config.yaml
model: "image captioner"
dataset: "photos with spoken descriptions (Open Images, Localized Narratives)"
train_examples: 203450
image_size: 32
crop_scale_min: 0.7
horizontal_flip: true
color_jitter: 0.1
cutout: 0.4
tokenizer: "word"
vocab_size: 4585
encoder_arch: "vit"
encoder_norm: "layernorm"
encoder_norm_position: "pre"
encoder_activation: "geglu"
encoder_mlp_ratio: 2
encoder_head_dim: 32
encoder_fused_qkv: false
encoder_bias: "all"
encoder_qk_norm: true
encoder_layer_scale_init: 1.0
encoder_parallel_block: false
encoder_inner_norm: false
encoder_drop_path: 0.15
encoder_patch_size: [4, 4]
encoder_conv_stem: false
encoder_layers: 8
encoder_width: 256
encoder_positions: "relative_bias"
fusion: "prefix"
decoder_width: 256
decoder_layers: 10
decoder_norm: "layernorm"
decoder_norm_position: "pre"
decoder_activation: "relu"
decoder_mlp_ratio: 3
decoder_head_dim: 48
decoder_fused_qkv: true
decoder_bias: "all"
decoder_qk_norm: false
decoder_parallel_block: false
decoder_dropout: 0.05
decoder_inner_norm: false
decoder_drop_path: 0.05
decoder_positions: "sincos"
decoder_prefix_bidirectional: false
decoder_connector: "mlp"
decoder_tie_embeddings: false
init: "trunc_normal_002"
residual_init: "none"
optimizer: "soap"
beta2: 0.95
lr: 0.0032
beta1: 0.95
shampoo_beta: 0.95
eps: 1e-08
precondition_frequency: 25
max_precond_dim: 512
one_sided: true
adamw_lr_other_params: 0.003
grad_clip: 3.0
steps: 9400
batch_size: 128
epochs: 5.9
lr_schedule: "wsd"
decay_fraction: 0.3
final_lr_fraction: 0
warmup_steps: 180
weight_decay: 0.06
adamw_weight_decay_other_params: 0.05
Rows from block 2 of the image encoder of a small image captioner, named by matrix and row number. Rows with one number belong to one neuron. Each number is 128 + 24 x the weight over its row's rms, rounded and kept within 0 to 255. All counts start at 0. Numbers have three digits each.
After each neuron's rows are labels from the 100 images, of 14976, where the neuron reaches its largest size: "responds to" is what is common among them. Only what is clearly more common there than usual is listed. The data: photos with spoken descriptions (Open Images, Localized Narratives).
# gate: MLP gate (encoder.blocks.2.mlp.gate.weight, 512x256), inputs 0-127
# fc1: MLP up (encoder.blocks.2.mlp.fc1.weight, 512x256), inputs 0-127
# fc2: MLP down (encoder.blocks.2.mlp.fc2.weight, 256x512, transposed), outputs 0-127

gate.264:156119108168125097129119080114140113121111175143122096127122113097100105088108143141119085103128138096141130128119155086157108125103162150155147151160119128145142087065082151134133102131157124142078151125133164120122130147120134108149178172118154084162133119128129108106145107087118126154133102125121143114111138137109122072164106136102110141115106119168165115104134164141135078143167
fc1.264:116127081146104110126146139165140118132140145123190153172079200121121135117088145103160109160120090123149188122156121128163129120149111148145090130108120149142136130101116150130130121098107103133098161095086138165127165145086153130092153127101192126159119122143101090120084136095119113148121134121148151134165108186118067123116136154100104129115148129154163102103166153162157071118146
fc2.264:095140107176149086103098132167131127100123126099122102111165155139112141135167112116136133125133158122098098122137079151118076105171122140114168156099172140136146134103121158119124112146165114134144114154125161108135167150092107096149136129132132143126137132132144118058113143136148175103099086126134101162115105133096134139148186097155141162127145121158077129121111123142146091101092
responds to: text has "sky"; text has "grass"

gate.19:071110142090143138103135149143109118110147103137157091141131147148120141153108114109103156164100107117153092115141112126090147124106121135144128141148120122126104130169105118146117119086170131160180106148136154112112118170138137137089114114150115129132112096133141106178135121126080126179157078135165133139104087101109139123170152083143141145152110127153104098132095141107181160092127
fc1.19:121151150153142154084180112168053121143123155143140165110116146129131142145172118124148135120081131150153131117135118154094168134114139118132135135132135124125125109118147115152127113119144134162136085131123118105109128115118071094115091112138127100100133167117140156150125134145119151134157133117128127137124077137118110114108115116144113130157112146147089156087099105117168122149179
fc2.19:128110129171107167118150130093118115089119115091155125158163136142125106124092126095190133142076109149127131121164130146114135134106119135138131154120125156155156139115130159069052106124128126123099133126128178129072146120119107145108135120153148140135110127127104140134120153130160176138157112137153127129157108128120096140145140140174156188127154127164130133142140087141113144146137
responds to: text has "sky"; text has "road"; text has "buildings"; text has "building"

gate.451:120089104138107109124090131092073176136145133135116059102135155133151099134130156137111133162114168193182120167142132133124112153132151129110088113141121139132123124144138173156156132112097104130136153130109145107106129129151140166127126127133168146134114120123140118159100124089115160142143112104143112127102158140132168094169134136121118103120122158089116183125116084120128139122113
fc1.451:143135157176116105172096115102088159134106130147130127156116077126092130120129162107155147101144149115086108104138135148152120102104101142111125123091124104163103113074123126124138124150091168096112102127153106141097108147142142122141176086135137141122139111113135131125113126145113142118121126140144157136128116139105069125088158087115110136140124147121123123114117167128116142126090
fc2.451:103156149155112073142110151154137145106147103125119139104175088124116168120117154120107096097130112121149130135145108114128126160130117152110118118115128148110117126152080122136133115141143130124148085143141106110101128124114129099153097133155110109119171173126161151173155129114145127157138188116117093155144111173135160136164153109132104159151135166101067137107140143134145137132121
responds to: text has "sky"; text has "trees"; text has "buildings"

gate.104:084127135109148133108120127162106116114131160188149112098113195167145126116175113102149121091148101126129160134132115124072124121080124163106122135151097097120125111129115127117124165138092141120091099126182124140100152117122102120135103107138144170103102119155126122154125150085164082136109142113110107129153119128106153139146120128071092184092153124150130127117162126099152116162130
fc1.104:106154143118107098105117158104098136104138158139140107117112165104138186154135134150088163111171115123147162161116124125093160150084159117101137129142113123119162087113134128086157173124107101087143124117134161127129151075102104128136096159119160118111123160136130144110083188128095133137101092138095119114143170165129164127186110104101121148136125098110148169150158125128129142116101
fc2.104:148144089142171178115131118164178149129148101137134108133127093114149129119130129120125120113086107146128150149116083076138119102109085127190095125118127076116124111125098133147153050153132147141076110142158150103127051139142116154123116116109114166114171108140101147164105134151095133140131141128126129123135184130121139137125115135108102153123143134125123114138142141169126145127124
responds to: text has "man"; text has "wearing"

gate.453:133127108153132141136124124127139168134079142151165079145125132126127154148095118138153143155142081135153146097162144123118100124111101127101112081108098130110158079094166163127135090156103147112109111128121169131160132108130127158136099148128136158162120099133138160144149141183106141113115092147106117133163139129198128137098113134136197161144151132141131126142115156118120102092130
fc1.453:145170108132189070112129113151176139142146106115170119127096166173130181122120118070107133136126143111163143112116105122091152152121117122138111149139100090101129096130139141131074084147080137136103099160130129116093114120124141117111118097132114146091126111165175131142118150159109110102140113129106107132148128147146137093158139159124119142138132149141129090157138137119131125109136
fc2.453:084141127160151116148129122099117146080185119104107110137088092127138129138158172117125159127105130174112135130104137103141110134083183136129137131153110159168142143142117133112129090141127143131115136126135139121096118106173150135110134097106110141095124136118095162128133086102143096121160162142140142113122142102138110066120126147102128106156120128165159114132124119109131157125118
responds to: text has "man"

gate.378:122125161122120098147102109118144149144126104114097106146131096150154126152139149093169144139136120081129138130114123119118166136106126109130108144108150173097154073102117140140157129134114156111140100114100116126106087140113151118124170141095145152181160145159180133120111118138074088127107110122089172139110146140173100101120129107103150138157099114078077146173146143137116166166138
fc1.378:140140139157126139095134148125088100138127133065160139131094191138088116131140141139153100135129138176103146126075129166097151102193162137126144137152131131128128175105151117125142148115132135135116128106080086165136145136160079138112141078157150125104095162108141131128144093111146078166131178148114175118096169098108123139145132117147153137142179127109170144143140155087124094082137
fc2.378:080117141146136126106134094136141136137175133181151081111132141159135098119096115126084149113102141120120108137128156151127147115154119115133131123126086154149153103127154128136106153080104109115160103111108128119149091135105132100211111138111121147157101136158113119137180172157159158125139070133130133191170082180171099130122119141110101114162116111111101085136106103138127138133142
responds to: text has "people"; text has "standing"; text has "holding"; text has "sitting"

gate.176:130105067141158087125119117144108162108154101140149015134150111155119119125152142148159147145130170192123147126115092121134110110138158131105153111116159155159109095147115156130118137154171129122115152141141135133127156080131142154107145191121120110118145135120151101160134121116089114189142118105125108132101152141123134155128149117150140104123118156122111091116131133093163117139096
fc1.176:098109099091112135147131116125158111118136166138085061143137130166131159150145157085097148127122109140142158104121125167129109136136126107147113124133114101123161111121131131116149116141125165051122108114143140148135171125124140156186142099145114146133133114144144120120147145101190110096138092128145101129116148101107134111125121168138113121133162095108100190102086140116107152127118
fc2.176:152106083121069119128132147168171121140134128145117140145134112090101144133111179154119121162121115152135112144145129163148121109125136132173152136114093143150126176105126125135100121110060112087088120111158174167145126135103127152146147142173141092103080104144149099094130130164168146123123101123180128151089145153118112127087112132109114169111142147168125126148137077128124150186106
responds to: text has "white"; text has "black"

gate.23:124120136116155108123123136129085107132141162168154033142136154133134153144144124123138089153138124140137150117100081123103148135087110149110104129111146110110148122097107151124118123094127112130088145142190124106109144128114142115186105117142129112100134160143142125111131148125135106179137100113139137114149174125100135118160097118134156096119116143115124124108166116137147154178109
fc1.23:108104148104123138165124112157108176110142102101111092112128101118141144144163125133150179118101155131100090141130148109117122108112128124144109132138090163171131134161170127169123112141108162140133163154140132124098087079125167124103179168115108109110146117127145109166108151106099171122097126098112091156151149145106098139099107127090081132103089092133121084127153136192136111136095
fc2.23:121070134108129118129140115136129122127137128165121049115144138144111099138143130118146173109119134107141126137141131085112106141166171131133124106116132108116122147151134107101120147106120120122141099093104140142150130149114156082145093169095148072139125130127101104122131153090119178166132112116119135128139123142162139153097134166188122102154131125164155145133110115146133124105153
responds to: text has "standing"; text has "woman"; text has "man"

gate.295:097116157115117120138140114160092124097190127154142129111122100115161130156089135105102125154130110142126121084094113144115140139144099144093114078103095140139136113095086136145120139116121139096152121124137119183138106140104101157078090171137179168138123114125148095127137103143164166110093112133135144104132137128132126171114091054085084109150192120123141114148141103104148136111109
fc1.295:107130120123130102161110143178139135147155139088174164098104124133160143146130119107149147143091125104120127119103119137106140103130145184173097119122132128162084103154150134221095119088134114132115137153119127160131083113124182129079145116141154117145112141132122150111124114174119152150118114115136112150105117163148130175130103111186088111110134103073111124116111088065147135103127
fc2.295:161167123149133087114142122133115140100136084147116141139140104135168112135128154091158128134118107129126150161151170101098136079088110143124137122141121144124123126170120162111157105133148104101093138161119089146129150143129092184125136121122103139150098154156146135138134175122124127147122133123126122163167156088138125107123093091145122148177150131138137115128116148140096103124140
responds to: text has "people"; text has "road"

gate.15:112083130131145153140134138121169141117104141133145070132108124129140102195105156095138141103141076128141100141144120104141118120152120121107124138108105137100110106109143123177117143125113109153151147125114114145186123135091119109126133143099106147165139106119146093126147167147091114120124118118149105130128105141089109139121163121136139147147116136113123166125119136097140144114133
fc1.15:165137104143143127097154144152121108129107171093170139127158126161101148125136093120129107121172125153117101094139150128145141161154105171095139151117130130118152096106148125159154118143139142099093119119138119173177101148122149109097183106146141152157098140109132151132095142128164131140143078160110116131116079145115110126101137095131150122131123135162127070092149117139142114140116
fc2.15:183149152086137101165127148109130163115121127068113127127148177164135147132169125151147108117094178138105118116141126090105153106093123127130122135091118138168127101129109102093153129170125144169100096127148120154092152164117159122153079142155113116131158116147126109107140152110138097112152107118104128105114123124142124100080091145134159128081120128148125124116074143128126118148122
responds to: text has "people"

gate.465:130141086119175096118135130139118125086123140163176048141126187142154142149174151129064143148180151169110129165115116112108147118106113120119095121107123108123097118123123122095114115121102113118108106104167168141089114086117097125168106095117112122122115132133157147165068158134126109132109104093107101125161120154121165082142097117124146180131146125124138126128121167151145116108103
fc1.465:120145128139185117105125125117135115097134124132177096130119151141124131114173182085039111143190130144116126151093120135119156127129134133136095111084116069123092108096114118099124114116108100116124093076147157118124105117086095139178116059138130119122115167137171152142101128147121099120119086100116123149150116122132155102138109130134140164136178147110132151120088158111125104111110
fc2.465:127091112145128153140128102112117095131118124094143119136124085120143109119135142128083127102102164134111124142075090097150126118098136128098146126132146098148172134116106148096143106179113155133099138134149160112144102155159128126083133132116120129124141122126112120156085098096127098116152159122165147101102165145134135141137129161124129137135126142133140149126165099115144139138128
responds to: text has "man"

gate.499:107092162147116151150121139168091172113082122124133105157125092111120125134148137131135090140103128150126127149141174108106120084119141140148110142159125112116121154157111174132140106127176117157120144150079137105139147099114156141154050095112143122154108168110178105097154120134146146108117108147141134136106153095170154137125139086116124086124158155140129128154136139115123081148106
fc1.499:128137035138118157143120159108157083154137130084120122124099121148103131135101124103126158135136092096141107132164145118108138155092119122087128156094115136174151143155129119125153134159113129125127112102120134159101126197132111136113164136150139137116156105145106123151100132147124109144115156103101094098130110199138116110114085110096088166124156126118149141126104140109135164114129
fc2.499:106139123060137146089142120142151135143126117110125101138125130150160149102139102122136108107133138141149140086114110156125073142138137130151136108139153140030122093111140128101129161146100105126124125146127107135168131140112096195077110146113118110118082117170141126134121129086138112142125119126135141159114124125116161158118074119093132136149115122124112133147113168169127130149125
responds to: text has "sky"

gate.150:133152107139139116160138097144100131099117208138138142096122121139130109137126155150166099144127151120126126136130121139136097146133119162125116166083098125104151146148136129155134134102140124141141108074112127135138116151122088119106132171146095146154139139120129124159110126173135156140072114102105128149118118142129133123111136139136129137094139110126172119135157161132137159135141
fc1.150:135085160156174108149125096141134146099140151138151151148124145164123136158114145084106094149134119133107186077142155085140091135133096137136138097119127062144139156188170140159134156101149117127112150126154130139141158161109087138120113144100140124130133151129133137109107114090140133138089125119113125152139113129134140144091126090097132119152166145105086120126110129088134122162120
fc2.150:119128194118152148118083129095135127142169149119149103112161152130177148144097130164086089126105098112144129136120081154154129157122108099135138103145144126167146076132094131127174128102131106136132156112163131125159135109103086112183122127111119109103114146125177111149143118128111113132110154075116076140108096096116120147146114131161143118175196168188132121154166141130082115115122
responds to: text has "white"

gate.285:109115113122108084123097134164097112102110166130143044129145114145137096113129122139117159136141132125137162120142139134146126110084161145137159137151122109133123093146107118130141083143177153144117155122179123145134142088109117112085117165145127110101114096082176100129111058140160090185101086136080110142098089118138115122102147096092142120107160154119136114149061140145109101158109
fc1.285:126098119114151174133132093124102155108128123154114109112156124139121148106135140142145112124128095118078119092116123147121102134149144103096124098131119094141123155104135109146141133082100123140127133135109098095093111137140162112155185125151133105191091143164086137113118153123149153075148096129134144124148152109134145105116136149137074133131163149141116138137109128111117154131125
fc2.285:162137142117122143173138156134115096130159110146131183163145119145171107132121123091119146094120125127085140105120104136105138090143129122121146136117144107138150127130093102164060142148100182133103125108115076146129168148073161097126177144124157151149140160102101125118099111090142138076148100099128142111103164189158149117130135116107118095135092098103135210082108091127155158121138
responds to: text has "white"

gate.74:122133133116135115161143148127122127115136165147144067133144090128105107124109156165125107128149149116114159158100131136102117113095162144117171130102116097164146084155121133162124091144145100122122179118134162098102114155153109132116110133173121135113084130117085132142123126109114182148122124139115154130132119144115091157178118139075102104070153110114123095110078153110093127117087
fc1.74:104109139121160115098131150174121115145110154126130102127149114104121091129142104128126110098128135096131114106117142137179116128120136116111107167130099100143128110134162173134124123124104115075155132118133158105136210155154120153172088094158149143120099114140135131112122142148182151147155145116111128136124088108157133116153107111122116157115146121096145111126151153116156116084146
fc2.74:126125098123116096166110103170138150121127137172121161112115127147137181102154118090117131107134125158120088104127169117088151170151120142163114092126140131099144144138104108155103124111131138054111139151130124151110131118107168144117155124096110131131138145107176125141096129128106116108113066137098124154136102117168148089161164102123093127184123185070100165117102150117114120147164
responds to: text has "road"

gate.399:162172157136148105130149094141103173118129076108150102130117149147149146118143131159105153110129146140152110145102098139118134106097128153152133108129156124107096154136126108138104140113138130139152141163113156111106117101126155143116139160116103159147113146158163122142098139195122129143109099137117137146163120097095138177182145127144136110125092091109118129157106130125107154130141
fc1.399:093128132089078139144118147112174085142106122147133137116165113146111161153100151103110111134142127132119141112147143102174109117139133110121124116148089124159142127117128134094161091103088145093108154124099180172109104175141140165099108137098128122119121093129114101152146119049106127154135121099117093104069162162114150140135130142107124123153160122143131110140105112112155115143159
fc2.399:152138117139149143113102111117128126135141095141106105117089121123152127115121099131106131174174096145121083149142152102134089126177120103138118122139125114101139128132125168128170113131142123103171142142125152114141137105153105108137109107140121077118082121154111090120111146179144065084171153125118132115112201102115142135151136116132107140122098170091154157183126155118104140080129
responds to: text has "text"

gate.65:144127107104104165110100150115136165120092129138110143119115085104149129117145206127156129116104182190149105148109106138123166142137123136170087086181098138179107137152116135140102144165144125191161122120104161143169104134124180143163116121144140127139071098133123098150145109144126135147126169111138139090162116096124096126133127128144110163120112125108139138126162126138138143101122
fc1.65:121136178125111172096085125116100173148166105132092074153154102139111107153143152103112145130108157166109132129112105130135146092175102150135083135143085138141106132090130187175130111137119108125169130103127110149161137131129140130153091145110100157121070122100114148153102138154150118123142133141126112105134134098131106141114148166164156131126101154089114143124148122126175165103107
fc2.65:110102104119091153115092107143120160145115146110137161118097105138072126123130171155158144125153133109137115122136123078148136122106168149137128122155142172166127145136148162131135108122124127117137135116187139130116113162103144107127129137150118142095094098083157142135105146147101114154153156132107104097172133165159138092086098155157124151087122165112150098130147123129118151104060
responds to: text has "sky"; text has "trees"; text has "grass"; text has "buildings"

gate.367:158164138152123131115162113111082168116123099133146085120103147130145107098170107162126153096097169129136130153103109179125142113110140153145114154132172133125101155138126136154122133150114122123136141136107136105117117116152148132130167155166138168148123146147170116119119085194111136165112142123089156149148141104109118133184144116114130146133079094101113139107137162128106168134123
fc1.367:140162149169146117146151134110073174108108118137139133116093148096133131110186130143147155101102155104134144152099093138115139109081135149148144133113165141102111133134150113156105120125131125119148115131104131109106124087118151120134156142146130154145144138147149125115096077191137147131109124127112162162150138136119131136168089124118131113126096096120099160097125157125128147108114
fc2.367:124119122111122098150155140160151156109133139114148144135156105130097101141143129106120122079115157092101178108106085169134160125091115137114133153129137124121114111136140112159116141120125123156108134157146115124129137161133155128115139130113130202139188110121146171135139108087084159164071122153147154136181094123117115095050131135137142111143164107145125094085093093156156096137143
responds to: text has "text"; text has "paper"; text has "written"

gate.174:157124107152130103097065163155080176122141144143125015144125105148136140142148167167119131132106147185116086150101087138138120114106100142097150119151136152157126121192136131179145131128150104102099115192148132124111137121180089150092142144131104098116123121110155122119132093150172084119149122142119108108132132148114155112129125135123156151120088127099094148116147107136116141129106
fc1.174:171153104143135138122103144122126175135092117146078136161099069131102114100129200161091127135129118147103070157152112143106111129126091191114120101159133115113122128149129128163110141104143135124135099184106122111138101129177138124092151094140110085140117145105126118119139104148150123096122107155157115119139082134103158095147102131104132161139105133140118122092135100148093146134124
fc2.174:084154130120132122148124087150145097128088109130102113082150143159154141179128144129112152160161124088125134114117151098121162134172117123129162133095114118083145121117122148101143133134138169138145094153120140112136155080068123141184113125141138125129116132130137091119140148147150121155130114101161109108124120098167161168156118101158158115140109069150136089112128158174099106081115
responds to: text has "black"

gate.488:137172130131151100172164175086093143099158142124072093125168087127139096153110109112124125123129122102132128140148076120165110137113104133136141100116150132160136109129129138153123115138213127147090151108152103126114128117109187117128116140147138134140119119165170126185109144136098107107126132082154123122108126126105134114143115127142144130091108135124132122164126109164145138166166
fc1.488:133109141144121092170146173129115172117166130117091067107132089148134110125088115134142116114116095093161146153143110095130123147168092133163118101142147143146137125135149122140138137152156121143111155125142088165110128125133177121130149201143133118169151126158150102170101127166115129093117102118127102148113124108156119073079096131155138105126113134086116148154097124129097117145148
fc2.488:169142100142135110142142145119129140117119124148125185148114096137136127157141151111129144160141123104136187149122087123126136145141085137088099121094174100115130181101119127095113082139147159125126103118083140097124155136109106119117140103162118133100144123110145164171096125091112147162147124100104142097125163104131150111161185158110155110110160150130138106104120171175147138104114
responds to: text has "standing"; text has "holding"

gate.254:090102089124077117137112078147090131126113128201127119163150165149091157115107149112129159134108138136092130160168142142146128156130119109099129110146128106153112129100121117105180143139166131169126097137177129129067138171125153117146142155137146137136155155128107127121124158149157112110153146136107118107164103106124111175151108132111174148176131103143092095153124132150103128090127
fc1.254:143136130093142127104095180132152159105131129104113166128122074131097111110159160128149099134126055120159116108118121137114150140127147165145131124133136148117104131180116125142131161110133141123138125129123110123143125105135129123108106117135094157110105151136136141105130136123156135143120147145115101140123121178104123071056162119128151146087126132140146143104115127123127153167113
fc2.254:136130116181126109104101168133147093138136106120114126113131135112145097144175124113145143116143138152128125128141089174124145140122137164131114119104129180139145096144123171149092136163144134160199122119124144119150115132099116132134141105164095110139133102117144074159069152127123118144131133128178193088184173157112103073117112151149131114149110122101145126171132111088111157136132
responds to: text has "sky"; text has "water"; text has "buildings"

gate.310:106145147125098135171159065156144113163157112141127086160136119138133111091115112121129166143117083120125112133132104163158163181113110159147152133097138138117128100152131092110140132101114133113123119128085146076088092115155173109124121172115119117158122141107103138101153134105121150090120095096130125136143107159143167148153167128120119172145128128166161129137073161110082132149127
fc1.310:148081093159122101131146150097124173136118178165125136105106146122106117144094130111081066114138145156173114115162155129157120126120130129136121135141083133135144155130150147126158167108107142121106174123161121154170160123139102145135113096123139172132131132153122135148106108127156143172101147171131120100143101149104127138131087117112147127119144127093067093081122147142141086072143
fc2.310:099137185112125119113101134157123106125114161125143120124124149156097117095132141077113150113144136109106167126148118156077133148136123095096164134116115119129145113105121106165123090165115103109168135095114153115140127144122131084137157137112160153110112137143151126123169148152133154107117129129132155146124145174131104146071117150111173129124140118044138157120136079110163107154095
responds to: text has "people"

gate.27:151134123100145136142137154160098134115107121094199115115117138073118102146107127068152120120107118124102099090126100144119163083131150135129152110126179100127117141134109125120137149074148120141125114111102146125135110126121204106115122167093138135169158123104157105144171108105119191083143099131097118111137123097101122116087169149114148144125092133115132127115067140109126123155138
fc1.27:128120100118112159106155168148108125123146138153193136135104125162146128091108083127115143121118099086148144106132090157119125098091128123068122100136134141144181062084127106140159143116123122133140117078184099154168143113139163115129129154169116118148156111118138162090154109089137123159143164130098082138115129092133135158108096159130070116129119149106151100163119106137104138131135
fc2.27:130121131135124128117109111169096131116130103143137096135099192125131097129134155126106160143136121094110115159115110121091100115162087157139117140100119164137151138103102116120144174118198137132172095123131168123117149158123148137115097149093103102119127097116115162091128171145123182143119087177125100123089141157142135119121122120111097155094147104096184119146122134142120100153133
responds to: text has "road"

gate.408:100113133084112098166096117109108115099135163126103100167114153138147117127137133147124125136110157193099115083102108121164122115108151148126145107159127120115098173201118164115112121127157107110117141139115150147147138093163161133140109130147095107140147163135153165163108105162090124145113105129110117136121101122114131150165126110106128126142109120100114122155144142098149147166073
fc1.408:153160110126150149142121126135123121123139156099114142116116126138128151071117138122125077139132151162110146099140139162104177126137130092159161122167120136150118139151126130161110126125157129156126096157087118087175104086175150079106138129162105129135135134163108129136151119126111081116099149135129158134143192169128159132123128127151093127174132127128155149117118162137153202136138
fc2.408:110098135150137172096120112075148131106106115188117082140124109160113138107126126145105105120142122164120106152120195153126125135090138128165151126115133104126093167115145154145112185114140112148096116105147108093108141164123131119109113148114126126147154171115099147171159150118153140080107117124189153106156121115154134112102127086111117119117133120139140111123134143117104146067103
responds to: text has "white"

gate.224:088127102122117152137163105164095104140124140121116102124082138133142108130150125114152126139181107159142093121132156113170139188089156137106135096111147131080136155115113133149098159126099147163142141193155122099122079104086168094115131114139157127125127119128087091129128147132105146145134094103115122118095142121112149146090175143118127157195094176136146127099132126118147142104119
fc1.224:154119124176119100123126116100109123142131127093119146111081127118164139063122115101134099113111154102118160125127138104121104133103155154117115156124133125132073171169112135108159086111143100125138110121117125107104138142092143167176123132118173126154131139101142114170128121122118137141146111139127129139129147162168109142118119092154145133105110084141120061135154093094117077147150
fc2.224:087156115107139150184066134136159092114120135160125123111129109114108179148141148142138135101139111126092116092117117121120142133132106095154179126123133102132092160148110088158094152128099154117145139104159171120147130166142108150188136145110115167075206131115107135173132155110122123146128124165178111083119100136122143138141117098139141130142167143130138105112110136177112156147150
responds to: text has "text"

gate.483:116129133114127092108108136175134148117149143133157045083155107164158128152118125128109156163093155162128162128076096099127109126121126114110162084133141117130108146145124139174123060142107122108089145134180110187130154130127095161112094142097130087091149131092138100098109125125125133143129108105152125117140113165142157154146143132135119118125111118130142161156112116141123132138120
fc1.483:073119108101121107100095136137121141140109091135132173124147109154121114127081117135142147156104157109077159129139137102151094153162104130124144116117166132129111122152141132148092053122078121141140119075159126165130163156093095145116092145119157128121114126092121115126133108095141128158126111134149124118122117136131161157176146138146095125109100095120105165137127093145134109121137
fc2.483:175092101099104132121173101117128160133170126122135179155115112113148154176148130154129108135131155181156120085135134133144112142111154110103096131143147138106137140117122153140129158115127118133103182119144118116111068165092133139138076124132128107116130137132170144148166150128138104105148138150122118141150130096137131101119144121202166135185164126111103084164120174077114111089120
responds to: text has "road"

gate.223:107161100155111130156093133106105150120139132079082092144155177097145157131093091148161171168171113111124161150115108106110163100120168089090099099107135130122100135118129128148178150108146113121141116108140134107074164149135107121126155102150134153078116101130122121123155138123120133121144180135112132119133169183115119129087134102112117160147149089106146090102118119170127075111117
fc1.223:152148169156111133096143127099107126117085123121132104162119109130130132127107091097090169138129112175128132156119148109139135123164134080149137146110089135161151159114126107095093112175139127106114104100125126139140101144094108131098099094130130114160132125130103116099147116165166106098118105112140160100107160167189099150121139088154131144065103152135128177125104147115146147169075
fc2.223:127102113166117140126133079122122111114104108135106166116121104111148144106175151135102069110118183121088152114148135134128123152134099142114185114145110064109146173137138135110123151113157077146148154113158097145064135093133125124139099137085111159113133113121122113174107143135112134214110152128136158133169136139154115127172145089118105143119123142095144102120119136126105126098116
responds to: text has "man"

gate.63:118119173124136108082099126141112161087121107120161164145122146128135154140145152126124162116150123185133112152094101109153121134098140162180165112138145104131107136134109113111111119101122121139147115155144165141123124122142155175095078126133121130134125153144135091151111158120082127169129114114156134120110093100094144126144175103164138109104115135118150137157155134096150149146121
fc1.63:144157149108190162099139136177029106142142137118139137140119131110131116098126113131091114120124144137107144140119131130107140107107109115114162144177090143110110126128139131120099125148108137135130107134119087120116126148146105097132092125121091143123107136093083139123125119121162150097167140131125117127122144101134109114094178116112163113110146163135114165133136156150133178145126
fc2.63:142121138144090158091117129133085144152125155125145167156143148140114128140136143122155100124075149146181143076132097105113132124094152163092122167143149155148161145110141151120095128120147130115110143108142148125108111130118157110139134117134134145074130133117143136132108152165158186144127142145166100123138128167117124092115117135138140159115130179162125144131143122098104138139121
responds to: text has "black"; text has "white"

gate.271:120110168106160144109122126134144125120128109095136094096130167094137135124115145152104094112163118147104137102104143139136141100102116148126161116124117124134137126128068127131158150111123134125107154173146146130159137129123109094156143127153107087128131125129128110123148113160130092165149116123119125143098114135103125113132150138117109132144127114135123096119101113106104109121134
fc1.271:098182078154070098142106143145110145101091132136119113132139071142151118139134135139083148148102136126151115130136129125124132118152144142125118122105144131103127106143131125143107124135154131156140108111100127130087146085151208146107131136126139143108139133128138154166081117104114144061139126154127133107136132140137122143134120114172120125086105129103131121163166085125141118141159
fc2.271:147154139125137167104152161133134141104105167104122123097133129138098112147141133125133134094164122148101161116145152179164155124122138137136120123150092159140106142083120120151113127179130107165136105143107132139175089139149147152158141116140124111148145140116108111135099133136130112125134113127109128147123164116125124128101056092106120127153133118088097141096087066085118116119094
responds to: text has "people"

gate.318:122116127079120125141150102153145178105163124136089111114149124131096123141114160130115137121147107144157133104130121123132081120087130131106118134126119148112116191140140155110163136096126109118141155140128171128121145115111155178131124152096126113117131132161166116120102143101153108126090130098176101128157166106123161116159127091118140126112152124121134087173174137093174123115075
fc1.318:101132168087091126091131116146152163114138108122131166152132127168127132127105111145080104120146125123131171119177156116121088124111123121143118142071123131112113122125097165138137143114158138112119172147104174140132112100118168184118108149113155115110121107147131119127105139111070100132125115100111126103115164122102119124148144149131137091134139136113148101149085161114183152085143
fc2.318:134112174108108157127140118110114146086144119152137116141121103131151126104110109131121132169181114113144147167101139054159083144116104137126141117135154090102098143133127147189158120140142122132138104131125140148155161141131114092129123156096115143105148107119139109118152120097060101126131160124123158150107171047130124144092112138123108138098166106121142155137132172178072102094140
responds to: text has "black"; text has "white"